config.toml
translate = 0.06
encoder_arch = "convnext"
encoder_activation = "quick_gelu"
encoder_mlp_ratio = 2
encoder_drop_path = 0.05
encoder_patch_size = [2, 2]
loss = "l1"
decoder_widths = [48, 96, 96, 96]
orthogonalizer = "polar_express"
adamw_weight_decay_other_params = 0.01
Rows from block 2 of the decoder, named by matrix and row number. Each number is 200 + 40 x the weight over the matrix's rms, rounded and kept within 0 to 999. All counts start at 0.
# conv: 3x3 conv (decoder.decb.0.0.conv.weight, 96x96x3x3), inputs 9-17, a 3x3 kernel for each
conv.11,216,179,174,198,254,191,180,194,191,201,210,180,244,68,249,151,172,183,181,266,217,208,188,189,269,229,228,198,201,197,232,199,188,256,246,191,156,123,116,207,208,147,248,223,283,198,248,219,190,57,169,233,225,262,162,145,184,82,204,197,170,155,175,199,214,247,172,105,190,240,189,185,232,191,169,121,198,236,175,128,176
conv.12,236,246,247,192,199,292,171,210,224,205,196,107,233,359,198,235,191,259,197,225,213,264,224,308,186,155,195,212,208,219,175,134,146,156,158,185,141,234,209,156,191,189,220,171,199,203,253,207,220,231,136,219,199,200,226,134,114,218,241,170,200,259,255,158,204,189,240,259,201,255,222,219,168,188,202,253,181,217,224,267,245
conv.13,231,205,202,139,38,294,189,157,178,183,196,148,158,138,292,220,252,197,222,233,231,225,241,200,196,217,239,210,185,170,161,141,260,234,294,190,212,210,237,240,291,193,257,268,206,224,249,212,153,139,256,206,205,188,166,180,173,156,113,252,156,186,204,219,216,189,224,298,221,271,199,217,195,237,185,181,198,209,191,146,223
conv.14,206,214,232,146,198,243,119,142,247,220,195,218,165,237,196,139,263,235,255,228,243,247,237,133,213,186,273,211,194,161,225,223,199,228,259,231,209,111,191,214,180,189,214,168,220,210,181,155,165,135,109,176,158,216,209,141,167,74,181,224,230,309,214,208,253,164,177,144,205,225,276,213,170,215,207,231,228,222,183,228,205
conv.15,317,214,220,258,210,187,192,171,211,228,166,210,273,180,264,180,212,164,288,198,266,136,218,143,233,170,251,243,176,186,229,290,274,248,237,249,135,97,136,119,135,181,243,203,194,181,117,196,199,18,122,224,146,218,122,206,133,308,168,220,194,148,209,249,223,241,169,164,245,212,170,205,223,205,205,227,281,228,163,226,173
conv.16,242,150,154,172,169,202,185,171,199,230,164,134,150,238,246,239,296,234,198,160,228,175,148,174,198,237,185,182,237,168,271,258,210,211,225,125,149,214,180,198,204,240,223,193,250,171,154,128,139,272,184,188,281,198,162,190,203,146,264,231,216,261,230,176,142,165,177,242,277,202,190,228,219,209,183,241,157,159,166,137,271
conv.17,213,241,172,265,295,256,169,160,191,236,169,174,288,216,186,206,173,234,193,245,209,194,231,139,220,253,250,214,160,225,239,208,145,212,225,198,129,244,218,167,164,235,175,153,209,173,250,220,223,183,226,159,210,195,159,262,237,247,212,170,208,157,238,175,169,231,209,203,175,211,207,194,134,188,175,173,86,160,203,235,185
conv.18,214,227,188,142,223,212,219,250,196,227,162,226,216,248,162,192,190,181,232,263,218,223,209,189,164,220,231,201,196,194,195,185,265,201,215,195,237,161,194,205,229,126,236,201,247,193,266,191,187,183,157,244,142,189,176,219,195,238,200,219,172,207,196,176,201,186,217,186,173,177,208,196,233,276,184,184,187,226,164,217,184
conv.19,157,259,232,94,176,246,183,222,153,271,358,311,162,198,175,190,175,235,206,359,204,187,219,154,157,257,185,209,164,193,204,337,272,220,249,251,196,160,173,269,117,181,209,257,215,119,202,173,149,195,169,200,174,216,209,110,178,246,206,305,217,259,206,156,230,124,251,190,179,253,268,229,140,132,232,124,290,201,205,225,205
conv.20,219,137,235,191,159,189,175,195,187,177,158,244,204,299,195,157,225,186,170,272,266,180,125,162,217,234,165,171,207,180,192,212,170,192,234,222,187,290,168,189,221,167,220,194,176,184,161,162,273,210,184,200,236,236,199,222,167,222,211,261,148,249,200,174,92,222,192,119,184,186,210,213,188,192,247,120,89,247,156,215,231
conv.21,227,199,214,148,181,326,155,158,216,196,269,217,165,247,218,170,287,211,219,210,189,224,237,191,196,197,130,179,180,142,282,206,214,176,274,189,213,191,155,157,233,164,173,212,251,205,178,169,162,215,126,213,230,172,189,186,232,126,140,199,237,228,260,199,202,197,160,227,210,227,310,216,171,164,207,173,80,229,213,209,304
conv.22,148,213,193,187,326,217,205,175,246,209,218,233,230,214,110,237,222,218,255,213,215,250,211,216,229,196,251,189,222,206,268,128,229,232,145,192,255,169,230,252,200,195,165,167,216,180,223,192,203,329,236,204,157,198,163,192,184,227,287,220,200,211,229,201,197,201,211,163,138,197,280,239,213,164,173,127,204,172,193,236,157
conv.23,194,140,210,185,175,193,168,182,173,184,222,182,157,187,201,185,209,283,200,228,218,165,263,243,175,213,173,212,210,211,146,202,126,233,340,251,187,158,240,215,166,187,197,218,203,173,210,206,220,157,165,184,74,165,197,172,206,191,192,191,165,204,206,186,316,212,166,318,311,208,176,210,197,153,166,221,213,281,225,163,223
conv.24,185,157,235,191,199,171,160,165,190,217,228,196,235,307,184,160,174,187,191,129,254,138,246,171,147,130,212,174,183,171,209,224,192,250,204,177,190,242,198,153,226,245,282,177,195,218,148,170,205,269,195,204,220,199,251,234,222,270,273,181,173,212,217,246,210,252,157,160,195,198,169,205,179,181,223,260,139,239,206,212,250
conv.25,152,203,243,157,176,211,156,168,200,162,173,180,198,221,179,188,138,233,195,218,187,107,236,138,193,264,170,179,203,162,142,207,191,192,251,241,211,242,227,232,307,170,218,171,192,231,223,228,196,128,165,191,309,181,228,131,171,165,125,177,194,222,168,173,199,208,71,230,214,259,225,222,204,268,223,137,44,120,191,207,208
conv.26,145,225,170,169,166,210,229,138,185,206,239,213,125,19,228,190,126,187,155,243,234,188,181,170,152,219,203,203,161,208,130,186,272,208,250,234,240,219,194,237,214,141,212,197,182,229,304,227,185,55,196,230,147,243,170,222,190,151,223,220,191,196,164,184,223,208,216,221,130,188,258,246,249,208,177,218,242,169,229,251,200
conv.27,176,218,186,170,177,206,176,194,173,157,195,204,176,194,185,202,163,150,184,203,215,157,231,163,242,192,194,180,180,209,201,176,198,205,205,206,216,223,201,201,258,175,244,238,142,227,191,190,232,179,252,144,235,163,241,250,184,180,179,208,132,159,197,179,191,211,178,234,208,166,130,194,233,267,224,129,221,189,215,149,207
conv.28,211,205,226,162,222,207,179,172,160,145,170,204,202,114,182,216,217,222,187,175,238,169,172,220,246,183,173,153,185,188,209,206,183,180,220,209,144,265,206,191,227,206,216,247,238,250,195,196,173,77,139,186,230,219,142,192,188,200,187,154,209,229,195,183,158,242,209,156,188,246,164,207,202,178,186,237,198,238,218,204,174
conv.29,224,211,148,237,243,131,133,186,177,169,114,207,196,76,98,203,246,231,158,188,192,230,269,198,197,240,180,214,157,218,178,149,148,227,256,180,228,228,190,270,177,238,275,179,143,201,281,205,270,148,318,213,152,168,185,250,187,177,168,178,169,170,178,222,148,184,259,206,121,194,157,197,209,206,168,182,217,190,235,228,199
conv.30,224,124,213,160,61,179,239,116,243,150,198,240,158,214,196,191,130,208,171,235,191,111,227,170,163,184,239,188,171,201,207,199,237,173,243,198,248,236,207,189,306,287,225,132,206,225,224,168,162,150,238,180,185,155,197,156,186,153,225,227,133,200,220,220,255,142,189,151,167,178,328,257,202,166,176,231,142,188,156,86,204
conv.31,191,170,190,181,103,257,207,221,157,189,224,234,123,147,290,213,207,156,234,240,216,167,234,184,193,201,204,193,143,168,167,177,261,210,257,190,203,238,225,186,198,172,230,212,218,214,197,177,120,55,252,180,180,141,175,103,158,161,194,210,243,134,197,182,213,168,139,310,212,173,179,265,205,229,229,240,171,244,175,209,189
conv.32,243,208,216,253,268,202,183,157,228,225,258,221,264,188,132,223,153,210,179,218,258,255,136,274,210,177,184,198,184,230,262,256,150,207,232,220,201,153,187,208,192,147,184,168,242,152,180,195,286,240,146,242,166,181,191,272,210,203,184,168,218,262,213,180,228,236,193,85,205,233,189,184,173,129,239,167,75,258,218,199,194
conv.33,162,198,199,239,243,228,242,191,255,182,238,207,209,321,225,214,199,193,245,198,235,203,212,155,193,232,201,220,247,165,125,177,226,183,173,197,236,212,216,158,185,140,199,194,216,265,215,193,206,204,192,261,163,187,96,195,225,249,232,253,169,243,197,222,261,172,243,217,228,178,239,168,127,146,137,195,177,223,219,169,216
conv.34,217,172,172,210,165,169,168,226,225,220,178,188,171,198,175,219,253,203,221,200,199,239,231,177,169,229,196,185,161,208,185,249,222,168,203,204,213,224,205,210,245,248,202,149,193,213,272,185,228,240,250,156,259,194,226,171,227,212,91,202,148,234,189,208,246,173,223,203,226,198,228,200,221,184,225,306,215,193,161,177,207
conv.35,219,246,206,70,197,218,201,178,191,236,135,203,112,292,201,213,205,216,190,173,117,283,176,180,172,174,214,239,167,251,220,237,246,281,219,212,193,225,186,147,218,221,227,243,183,220,198,174,237,212,218,211,165,205,201,157,214,178,249,256,275,237,237,179,214,196,241,222,241,191,230,232,151,163,181,202,284,203,262,244,234
conv.36,167,196,187,215,275,94,189,160,203,245,194,240,231,236,127,181,226,236,204,243,207,221,156,186,195,192,203,182,268,186,179,251,244,233,169,224,194,212,239,267,209,250,201,219,228,175,161,207,268,290,212,181,206,229,204,196,170,326,191,289,134,308,189,185,188,187,247,208,183,159,192,159,214,119,221,153,238,192,185,118,140
conv.37,219,228,140,196,179,162,171,218,221,209,255,205,141,194,174,158,215,195,183,205,202,259,162,213,221,226,154,173,212,204,238,195,164,237,201,197,196,146,194,211,214,202,224,207,197,220,172,158,116,268,242,159,257,180,249,267,210,146,177,243,189,194,229,170,107,189,158,130,221,179,176,176,179,255,239,206,151,152,182,196,189
conv.38,195,243,214,144,272,186,244,262,200,231,232,247,233,212,161,175,137,186,187,213,202,235,187,181,199,236,154,244,174,179,247,215,197,203,265,230,183,164,205,179,211,204,195,240,243,197,183,167,242,215,216,193,177,207,185,203,175,78,202,228,210,270,243,194,233,170,224,214,99,281,264,182,159,206,208,228,43,192,244,218,182
conv.39,234,225,191,280,152,218,244,189,190,214,203,168,125,145,71,234,213,198,181,211,266,197,204,266,198,209,233,231,152,181,217,192,222,218,274,252,121,233,151,173,282,150,184,206,184,187,202,225,192,119,143,195,212,148,180,158,188,174,92,68,193,169,162,158,153,182,267,252,215,219,273,218,241,236,237,251,164,196,197,168,250
conv.40,238,255,197,157,90,227,188,198,164,243,164,263,171,270,242,169,221,173,257,142,186,248,230,260,176,201,100,219,180,194,190,242,202,225,219,246,155,254,192,152,278,156,183,283,170,222,268,203,180,169,183,187,244,198,192,137,205,181,210,268,194,206,198,232,146,254,210,221,211,192,204,184,246,249,190,271,239,233,204,172,197
conv.41,176,176,222,232,162,201,218,226,251,140,216,188,188,209,263,227,217,217,221,253,182,189,188,257,223,184,219,217,165,207,198,217,140,234,224,151,208,188,189,206,116,243,201,215,235,180,203,133,199,204,243,216,236,132,177,193,170,212,194,162,231,159,184,201,221,247,189,237,252,214,188,212,231,141,259,165,128,159,223,25,185
conv.42,204,210,193,114,207,284,155,166,223,224,183,215,305,276,251,213,227,196,220,238,221,211,133,158,219,206,224,227,169,153,213,214,173,189,255,249,180,213,208,191,145,151,224,207,177,197,191,148,238,119,127,185,201,191,210,147,227,189,154,210,178,268,265,226,233,169,176,239,147,208,211,192,184,201,201,132,177,165,224,334,181
conv.43,216,259,230,194,251,200,194,222,202,221,276,211,212,99,179,262,204,181,176,160,168,265,212,176,203,250,221,223,171,206,129,278,268,200,247,242,211,146,176,228,205,160,213,205,173,189,222,242,175,195,190,239,195,185,118,236,202,170,99,200,181,200,176,206,287,192,261,238,195,218,236,151,164,221,145,200,282,206,200,197,222
conv.44,143,187,225,225,87,176,213,188,218,136,254,187,143,232,206,224,163,226,256,156,224,114,164,199,158,227,200,206,179,209,132,129,223,179,170,177,196,211,232,150,227,276,155,188,219,219,282,183,123,212,169,186,177,237,174,211,178,194,190,255,194,163,191,188,131,189,249,245,252,196,235,242,222,203,171,186,179,213,208,190,222
conv.45,232,190,280,214,259,147,190,161,257,240,265,202,212,257,236,192,168,256,191,173,219,231,211,326,202,262,198,194,237,127,227,271,171,179,194,171,203,134,225,178,173,272,225,238,159,203,254,126,186,340,305,211,190,248,155,208,183,156,257,226,160,173,182,196,165,170,246,154,184,209,235,191,191,163,156,250,226,217,196,130,195
conv.46,251,245,211,205,286,241,181,165,230,206,201,223,219,305,169,211,196,197,224,235,168,206,259,282,179,192,173,183,197,194,278,154,206,232,263,200,141,186,205,133,125,178,258,222,235,195,217,206,141,108,151,211,242,179,127,171,192,188,250,156,197,187,217,181,206,201,188,223,195,216,189,224,191,259,230,171,227,266,188,154,197
conv.47,203,202,227,231,287,192,156,129,233,178,253,160,238,263,97,207,211,221,224,139,303,236,181,181,183,190,183,245,240,172,257,302,167,185,221,196,210,140,245,193,199,225,165,195,220,201,169,224,242,330,62,202,156,205,220,246,205,163,83,114,198,229,255,236,218,230,285,109,164,255,258,223,184,140,221,221,145,190,235,229,225
conv.48,222,211,219,166,238,167,230,196,136,210,160,213,200,270,174,190,180,193,188,242,175,162,113,178,213,212,219,220,192,178,178,211,190,225,103,210,161,192,216,155,310,258,191,209,182,203,187,211,249,377,221,156,215,220,215,156,183,207,220,215,190,269,184,219,131,236,299,148,195,247,299,194,176,235,201,220,202,102,211,245,185
conv.49,219,225,185,231,225,208,164,189,225,161,236,209,188,212,167,129,269,219,216,163,195,233,240,218,247,188,198,204,194,198,186,248,226,229,191,199,255,201,190,167,171,179,193,184,173,213,221,215,169,94,195,164,214,179,192,193,162,164,162,207,176,261,206,223,274,204,196,169,187,156,254,186,217,223,144,245,284,221,219,222,228
conv.50,215,254,195,231,245,169,195,145,170,176,187,185,215,288,185,175,192,214,184,137,210,169,167,216,216,147,173,200,177,202,192,145,145,211,287,230,205,236,209,108,160,184,163,190,235,198,208,228,191,154,129,169,117,218,158,195,198,161,266,177,181,118,109,234,196,249,245,180,223,206,174,178,195,202,184,203,203,258,281,184,236
conv.51,230,237,165,259,294,227,215,205,203,231,254,213,260,168,209,204,187,183,175,202,252,204,154,229,210,171,223,222,200,192,232,104,243,239,203,240,222,199,203,164,147,135,198,180,200,164,264,219,224,164,200,239,184,165,193,257,161,249,203,213,213,205,205,187,157,239,189,192,208,221,173,225,211,198,193,76,163,202,200,241,158
conv.52,172,197,260,175,83,237,193,202,215,247,289,206,186,128,257,194,290,182,186,204,247,224,105,213,191,172,173,185,190,133,200,216,203,200,243,238,209,153,225,215,188,203,172,194,220,166,242,141,227,251,251,232,232,205,223,162,146,164,266,227,208,199,256,145,221,228,205,165,227,202,236,194,210,118,176,239,97,159,258,171,164
conv.53,190,211,231,168,267,211,222,241,214,227,214,227,245,143,180,235,169,189,215,257,201,203,224,254,176,210,208,219,167,223,213,205,213,236,173,210,213,220,192,256,204,215,164,152,230,168,231,196,270,158,188,239,103,205,154,135,182,138,188,171,223,246,201,191,235,192,219,214,175,278,276,226,166,151,219,178,142,204,207,212,191
conv.54,162,274,228,164,156,252,218,188,204,180,245,196,187,278,234,179,158,194,225,166,182,151,151,190,204,163,156,247,224,157,193,197,195,106,221,272,172,250,214,205,194,206,194,199,204,248,189,184,304,222,217,214,243,159,210,181,214,275,319,251,250,193,223,206,202,221,156,255,212,155,223,182,215,194,217,235,243,200,238,174,197
conv.55,164,199,207,182,203,161,214,213,261,233,133,179,201,126,211,207,248,206,210,204,235,156,212,183,204,178,188,159,185,245,220,186,257,211,203,260,229,267,162,173,222,234,132,235,217,294,210,205,202,120,221,177,182,181,215,120,211,124,178,188,255,236,216,244,215,135,246,279,239,208,220,224,154,201,187,168,252,200,179,223,186
conv.56,207,220,247,124,160,275,172,138,227,240,172,218,209,227,177,175,217,207,159,301,252,211,261,155,210,172,223,190,116,164,263,249,203,242,308,186,177,236,175,170,201,192,219,181,239,167,166,232,187,47,161,207,186,174,107,214,150,201,95,205,238,170,260,201,233,167,216,259,223,224,224,241,194,223,209,200,56,208,200,262,186
conv.57,223,179,164,164,237,252,201,139,209,185,237,190,237,301,175,232,202,244,197,202,222,143,266,250,161,216,182,192,155,231,193,246,200,210,231,145,189,172,154,211,157,201,211,182,233,179,161,215,132,223,289,186,188,186,157,208,230,192,289,178,140,139,163,246,195,144,190,204,124,243,235,189,201,204,204,100,37,176,200,158,170
conv.58,192,219,173,167,229,181,177,208,204,209,182,242,170,205,263,212,243,200,187,234,209,269,160,213,240,223,179,253,165,225,262,207,233,271,147,185,256,113,159,158,155,164,206,190,190,199,150,202,214,276,153,220,167,191,199,165,207,220,322,227,194,148,172,227,175,235,298,220,199,206,208,211,201,207,207,212,302,228,191,190,195
conv.59,203,191,235,147,102,214,168,227,200,218,191,287,182,251,258,154,115,156,179,247,191,239,149,220,182,180,183,186,188,183,193,187,148,209,229,169,230,213,215,278,242,171,216,284,228,195,171,240,169,240,161,145,197,238,198,194,152,197,285,217,170,162,184,188,202,225,222,191,167,174,190,217,220,197,202,156,181,251,138,100,150
conv.60,219,159,214,205,111,159,150,255,234,188,196,204,216,109,167,191,212,204,158,232,235,204,215,220,181,212,240,197,247,263,200,239,188,186,165,157,183,205,173,198,186,228,187,173,224,209,201,177,123,322,227,181,215,190,218,212,159,188,163,218,154,158,181,164,201,211,232,207,222,232,277,225,214,108,189,161,159,164,199,240,153
conv.61,214,202,283,217,193,254,179,160,258,198,272,190,215,356,165,214,229,239,237,158,196,214,149,197,214,214,205,209,239,149,310,304,146,212,188,208,127,125,203,218,206,216,174,208,233,135,102,179,199,373,116,177,235,195,229,192,181,237,207,150,188,232,229,176,171,222,158,220,188,206,199,164,175,187,205,229,201,247,179,174,223
conv.62,196,220,202,299,178,227,154,259,219,275,178,217,269,98,175,196,297,227,208,182,184,109,264,182,201,224,176,228,239,205,208,173,236,255,172,207,167,114,167,98,159,214,149,243,217,170,236,189,202,141,155,292,211,178,176,185,202,215,168,229,193,206,218,202,279,157,212,181,220,231,173,192,123,183,189,150,211,210,159,204,216
conv.63,221,212,180,269,219,251,209,188,222,215,216,158,171,141,159,212,213,223,205,173,210,247,180,170,205,267,191,198,180,194,199,220,211,205,221,210,210,118,159,175,185,238,235,198,180,145,176,196,173,160,217,230,226,165,220,248,220,131,141,173,227,219,216,196,270,194,223,209,267,237,207,183,160,213,169,265,301,201,210,228,249
conv.64,192,183,209,211,168,185,198,149,161,189,220,203,195,156,246,169,186,241,184,167,200,203,180,195,174,179,177,196,215,186,241,232,213,230,267,200,196,239,164,205,191,217,192,261,230,188,146,169,181,157,147,212,161,184,170,219,198,191,166,235,180,191,217,214,218,181,206,211,225,170,166,196,177,200,228,170,239,241,183,152,197
conv.65,187,187,197,230,230,136,257,184,212,195,234,228,181,193,253,223,102,188,219,198,209,163,195,203,235,169,170,194,215,193,235,233,231,187,169,179,192,162,172,273,177,194,242,237,210,193,160,223,209,282,281,245,242,181,164,174,199,288,277,174,176,96,191,183,208,239,185,214,218,205,149,210,218,187,197,237,278,202,198,193,164
conv.66,180,145,162,171,177,228,203,205,222,206,142,204,170,269,177,236,178,179,211,202,192,206,168,226,229,181,253,185,206,225,219,243,215,116,163,204,201,146,170,150,349,211,267,195,160,170,240,225,217,314,173,187,279,232,171,162,198,210,171,169,197,263,214,122,195,272,150,108,245,219,204,177,246,161,191,284,82,168,222,127,195
conv.67,203,173,233,124,201,185,184,264,276,248,170,195,221,247,194,169,210,175,190,255,192,162,228,160,216,136,210,210,232,236,222,165,210,197,110,183,221,275,229,273,297,236,198,240,167,214,191,182,229,311,214,174,334,225,197,193,209,236,277,246,174,223,261,201,165,158,136,237,154,213,250,215,161,225,186,92,144,213,224,177,198
conv.68,220,222,245,157,164,197,218,150,212,175,254,239,145,110,159,153,185,231,231,233,216,205,358,230,254,193,213,191,207,206,191,204,185,209,270,244,179,179,140,219,163,110,228,169,238,204,231,204,213,113,159,174,182,165,205,142,197,196,99,127,175,249,217,191,195,235,160,162,199,205,325,211,226,203,165,262,213,271,246,181,187
conv.69,201,173,251,183,69,159,144,166,182,244,178,293,175,234,93,214,200,251,204,178,241,207,124,187,240,223,219,192,175,147,187,178,188,214,176,262,157,226,235,227,273,207,200,258,223,224,164,139,161,227,173,174,225,218,211,164,169,142,138,134,179,186,187,163,123,223,170,251,168,201,282,238,206,215,200,188,150,163,208,187,207
conv.70,232,199,200,233,215,193,145,144,164,269,206,157,160,180,269,166,249,235,163,304,237,195,279,204,209,217,243,246,150,190,178,145,231,242,207,230,269,170,268,191,127,230,241,153,223,261,214,150,224,116,210,200,166,192,241,127,143,187,171,286,205,237,235,149,177,182,192,180,190,157,240,189,156,123,149,98,248,183,228,218,181
conv.71,179,179,182,151,203,196,134,195,191,219,220,267,111,205,207,223,247,162,230,181,182,197,237,203,186,140,192,179,207,219,249,208,169,200,166,268,208,177,181,220,192,212,228,198,166,194,231,204,116,232,165,209,228,127,183,155,233,185,212,195,268,152,202,157,242,192,189,180,162,227,224,225,231,158,167,257,178,183,16,146,160
conv.72,142,139,186,203,100,144,196,181,214,188,131,241,152,147,163,184,199,239,191,283,200,134,270,253,155,239,214,208,203,249,119,226,207,186,158,189,247,227,222,295,264,137,203,162,180,176,196,212,227,261,145,136,124,180,198,80,180,181,118,176,115,173,171,149,174,197,167,146,157,158,205,242,221,278,184,73,168,228,211,182,213
conv.73,199,206,168,217,232,177,157,264,232,209,155,240,230,126,166,225,288,154,191,185,244,222,128,149,231,209,243,154,195,215,202,327,224,200,186,179,219,168,156,256,193,194,194,240,182,217,77,198,204,295,225,183,179,166,177,244,204,184,160,258,190,182,156,229,148,178,169,194,212,192,208,202,190,261,211,158,200,145,186,182,208
conv.74,153,201,203,210,162,211,199,189,255,154,148,208,218,189,198,188,205,270,239,256,237,184,186,173,185,213,188,212,219,192,142,196,203,220,226,212,256,234,180,195,269,247,189,227,184,215,163,156,204,183,226,196,137,214,183,237,209,248,135,177,164,215,220,186,184,218,193,198,194,199,279,179,158,207,266,130,145,158,213,227,207
conv.75,214,199,203,236,247,198,184,121,167,235,170,165,219,286,150,206,171,182,217,158,265,193,243,229,225,192,200,193,226,200,179,166,220,162,231,228,203,190,165,178,170,109,254,209,181,215,228,179,179,230,36,204,234,241,152,210,197,169,145,109,110,194,207,222,194,259,199,218,254,250,238,157,187,121,220,181,128,192,235,282,231
conv.76,167,185,215,254,182,225,211,224,184,173,219,146,170,174,164,199,197,174,187,214,181,204,220,216,233,226,199,217,253,242,218,107,219,199,172,195,179,188,251,246,173,242,208,234,200,203,253,227,177,284,244,194,211,176,217,143,160,153,191,191,217,190,187,135,197,188,195,296,201,178,163,235,232,183,190,245,168,179,209,219,213
conv.77,233,143,230,159,182,281,153,210,267,190,212,170,250,248,237,252,187,186,197,198,209,188,160,186,138,222,161,196,204,196,208,148,212,164,209,179,151,230,240,201,210,239,150,198,175,198,264,188,179,286,154,274,190,208,137,230,161,241,225,192,176,168,205,179,283,197,248,205,261,178,167,185,196,132,213,119,119,222,206,166,221
conv.78,226,245,219,229,235,194,151,212,231,269,263,169,256,202,194,141,168,184,177,158,219,202,265,244,225,252,222,239,200,172,308,204,257,235,250,244,225,178,189,201,62,189,233,163,177,83,234,235,236,288,154,191,70,251,211,258,238,117,96,250,179,220,258,210,232,189,232,194,185,276,266,190,188,195,176,207,172,173,198,196,190
conv.79,127,179,194,116,144,180,200,229,216,236,127,199,200,122,235,198,244,203,218,254,194,206,251,173,192,189,201,228,222,169,241,165,292,188,151,230,245,202,173,243,297,240,159,256,212,275,194,172,185,122,264,214,172,201,189,109,223,157,164,233,183,188,191,224,206,121,235,257,192,212,202,208,145,277,217,185,264,134,171,180,222
conv.80,188,184,193,211,190,144,182,269,163,211,213,221,184,163,258,262,214,186,242,128,250,181,135,185,185,243,228,224,208,197,206,194,228,199,134,249,190,174,204,188,254,205,239,286,132,186,182,133,215,299,288,197,199,233,196,183,193,138,261,294,180,206,147,204,176,228,225,78,222,225,230,181,234,217,199,193,168,172,186,164,196
conv.81,189,191,161,217,82,221,181,209,168,177,158,193,182,286,206,171,279,209,168,175,189,169,184,167,206,229,209,208,209,174,194,196,232,202,195,202,217,196,196,199,229,202,256,238,123,191,181,204,132,336,200,177,312,217,202,206,167,286,236,196,197,155,209,173,208,186,163,264,206,143,199,229,268,265,146,254,309,180,124,177,226
conv.82,186,199,243,181,135,203,208,189,245,159,228,193,229,265,187,223,121,227,220,235,251,144,169,263,156,105,177,210,230,215,219,198,173,130,195,175,221,227,207,233,241,252,147,235,241,191,187,166,218,241,156,240,228,212,181,151,176,233,305,217,214,195,198,133,152,200,102,157,177,217,226,274,240,180,230,121,98,209,221,161,187
conv.83,208,260,203,190,213,214,219,228,157,207,202,167,167,259,240,246,152,219,216,229,183,212,243,211,199,260,195,275,193,252,189,271,146,235,194,194,176,136,200,204,168,165,241,188,158,147,209,229,201,190,178,173,147,227,122,246,216,230,183,211,144,173,161,215,164,183,295,266,145,185,184,167,265,286,215,218,174,217,200,217,268
conv.84,191,199,230,205,143,178,199,171,198,174,185,211,145,204,277,189,255,221,202,201,194,143,177,131,186,198,191,165,253,218,199,256,239,194,277,177,138,193,213,179,178,208,214,220,233,224,139,178,158,155,276,158,241,192,187,166,208,170,234,222,170,197,169,245,179,212,173,309,249,173,203,174,208,276,226,266,232,196,177,162,241
conv.85,204,242,182,203,162,207,182,218,197,198,220,181,204,212,257,219,165,210,166,207,249,180,191,254,125,175,167,197,135,183,228,255,188,244,331,207,206,186,184,196,161,198,238,231,191,204,179,150,161,107,231,179,230,199,200,247,239,218,231,225,212,137,208,209,208,147,179,212,223,164,152,203,149,223,213,227,179,200,157,126,221
conv.86,260,219,191,324,236,183,162,215,238,245,262,169,228,55,202,215,255,219,171,184,261,190,206,158,236,184,178,238,164,148,246,199,217,225,245,202,171,157,215,251,144,271,134,254,222,188,209,182,160,197,182,151,174,187,140,258,140,126,150,221,253,188,178,192,169,207,201,204,179,277,191,171,249,162,234,236,247,192,181,181,198
conv.87,219,241,172,202,183,248,228,127,172,233,237,149,125,165,305,273,206,249,195,174,228,272,256,219,182,186,227,226,183,214,182,266,208,227,238,241,194,131,194,164,120,171,184,204,231,182,151,212,172,51,152,192,171,183,218,189,233,152,215,159,186,198,196,208,270,225,219,262,204,177,237,223,171,136,197,201,240,147,186,107,204
conv.88,124,161,212,90,149,223,189,208,247,198,236,215,124,213,269,208,261,214,191,212,203,184,311,192,241,185,195,236,172,230,228,136,228,207,207,220,225,266,167,262,241,223,233,254,181,202,216,149,137,180,238,138,258,191,150,144,146,161,309,258,203,168,221,150,224,186,171,362,230,219,209,221,154,170,182,146,234,217,177,152,202
conv.89,213,272,240,100,187,218,177,182,132,163,206,211,231,280,234,189,214,154,198,289,170,187,179,188,232,160,191,257,178,189,158,218,203,214,248,230,151,235,166,192,166,179,249,251,210,284,187,145,157,242,165,222,243,206,186,118,190,218,268,245,190,121,235,221,139,194,188,303,108,186,248,230,174,139,208,106,49,191,175,204,211
conv.90,216,186,201,156,133,292,167,109,194,217,229,98,184,253,243,123,265,191,270,211,262,182,237,251,239,175,239,177,209,179,263,213,177,219,172,161,173,167,218,164,196,211,252,237,183,189,188,216,245,191,262,224,200,188,120,76,213,152,89,205,170,176,272,203,206,142,147,242,227,172,279,200,169,231,193,187,182,162,188,162,200
conv.91,175,181,226,240,208,279,167,175,202,222,197,247,192,208,252,162,176,252,225,188,209,289,189,238,227,205,192,178,203,161,199,173,222,203,250,200,245,193,136,252,181,133,159,230,228,186,188,133,175,137,204,214,174,154,195,190,164,143,254,221,187,176,200,106,189,140,155,230,198,221,157,212,218,200,233,192,187,225,217,220,179
conv.92,181,178,201,203,217,153,155,219,218,241,166,215,232,347,145,228,258,220,232,216,187,239,238,188,175,168,161,179,188,191,204,244,199,226,179,215,168,178,157,219,217,197,232,233,205,222,117,201,232,257,203,210,270,153,177,135,184,245,214,205,218,213,245,184,190,236,172,229,199,213,172,216,190,283,178,77,246,194,166,230,181
conv.93,200,210,197,187,144,253,188,216,192,167,249,193,181,312,179,142,146,207,225,147,205,185,256,227,192,187,202,195,200,230,206,258,202,202,176,169,207,148,167,230,220,137,248,189,223,198,220,209,167,250,261,188,262,248,174,161,158,189,222,183,192,160,256,214,200,209,179,129,174,250,204,206,204,203,218,202,187,210,216,192,283
conv.94,173,193,179,145,175,212,205,170,241,193,237,194,158,280,219,210,241,205,226,191,224,214,235,204,179,156,229,191,234,170,244,193,227,248,228,192,188,98,217,244,104,191,246,192,193,208,248,218,112,140,152,268,195,212,199,170,198,151,220,210,200,162,241,164,238,187,159,319,235,197,154,199,257,216,174,204,267,199,178,217,207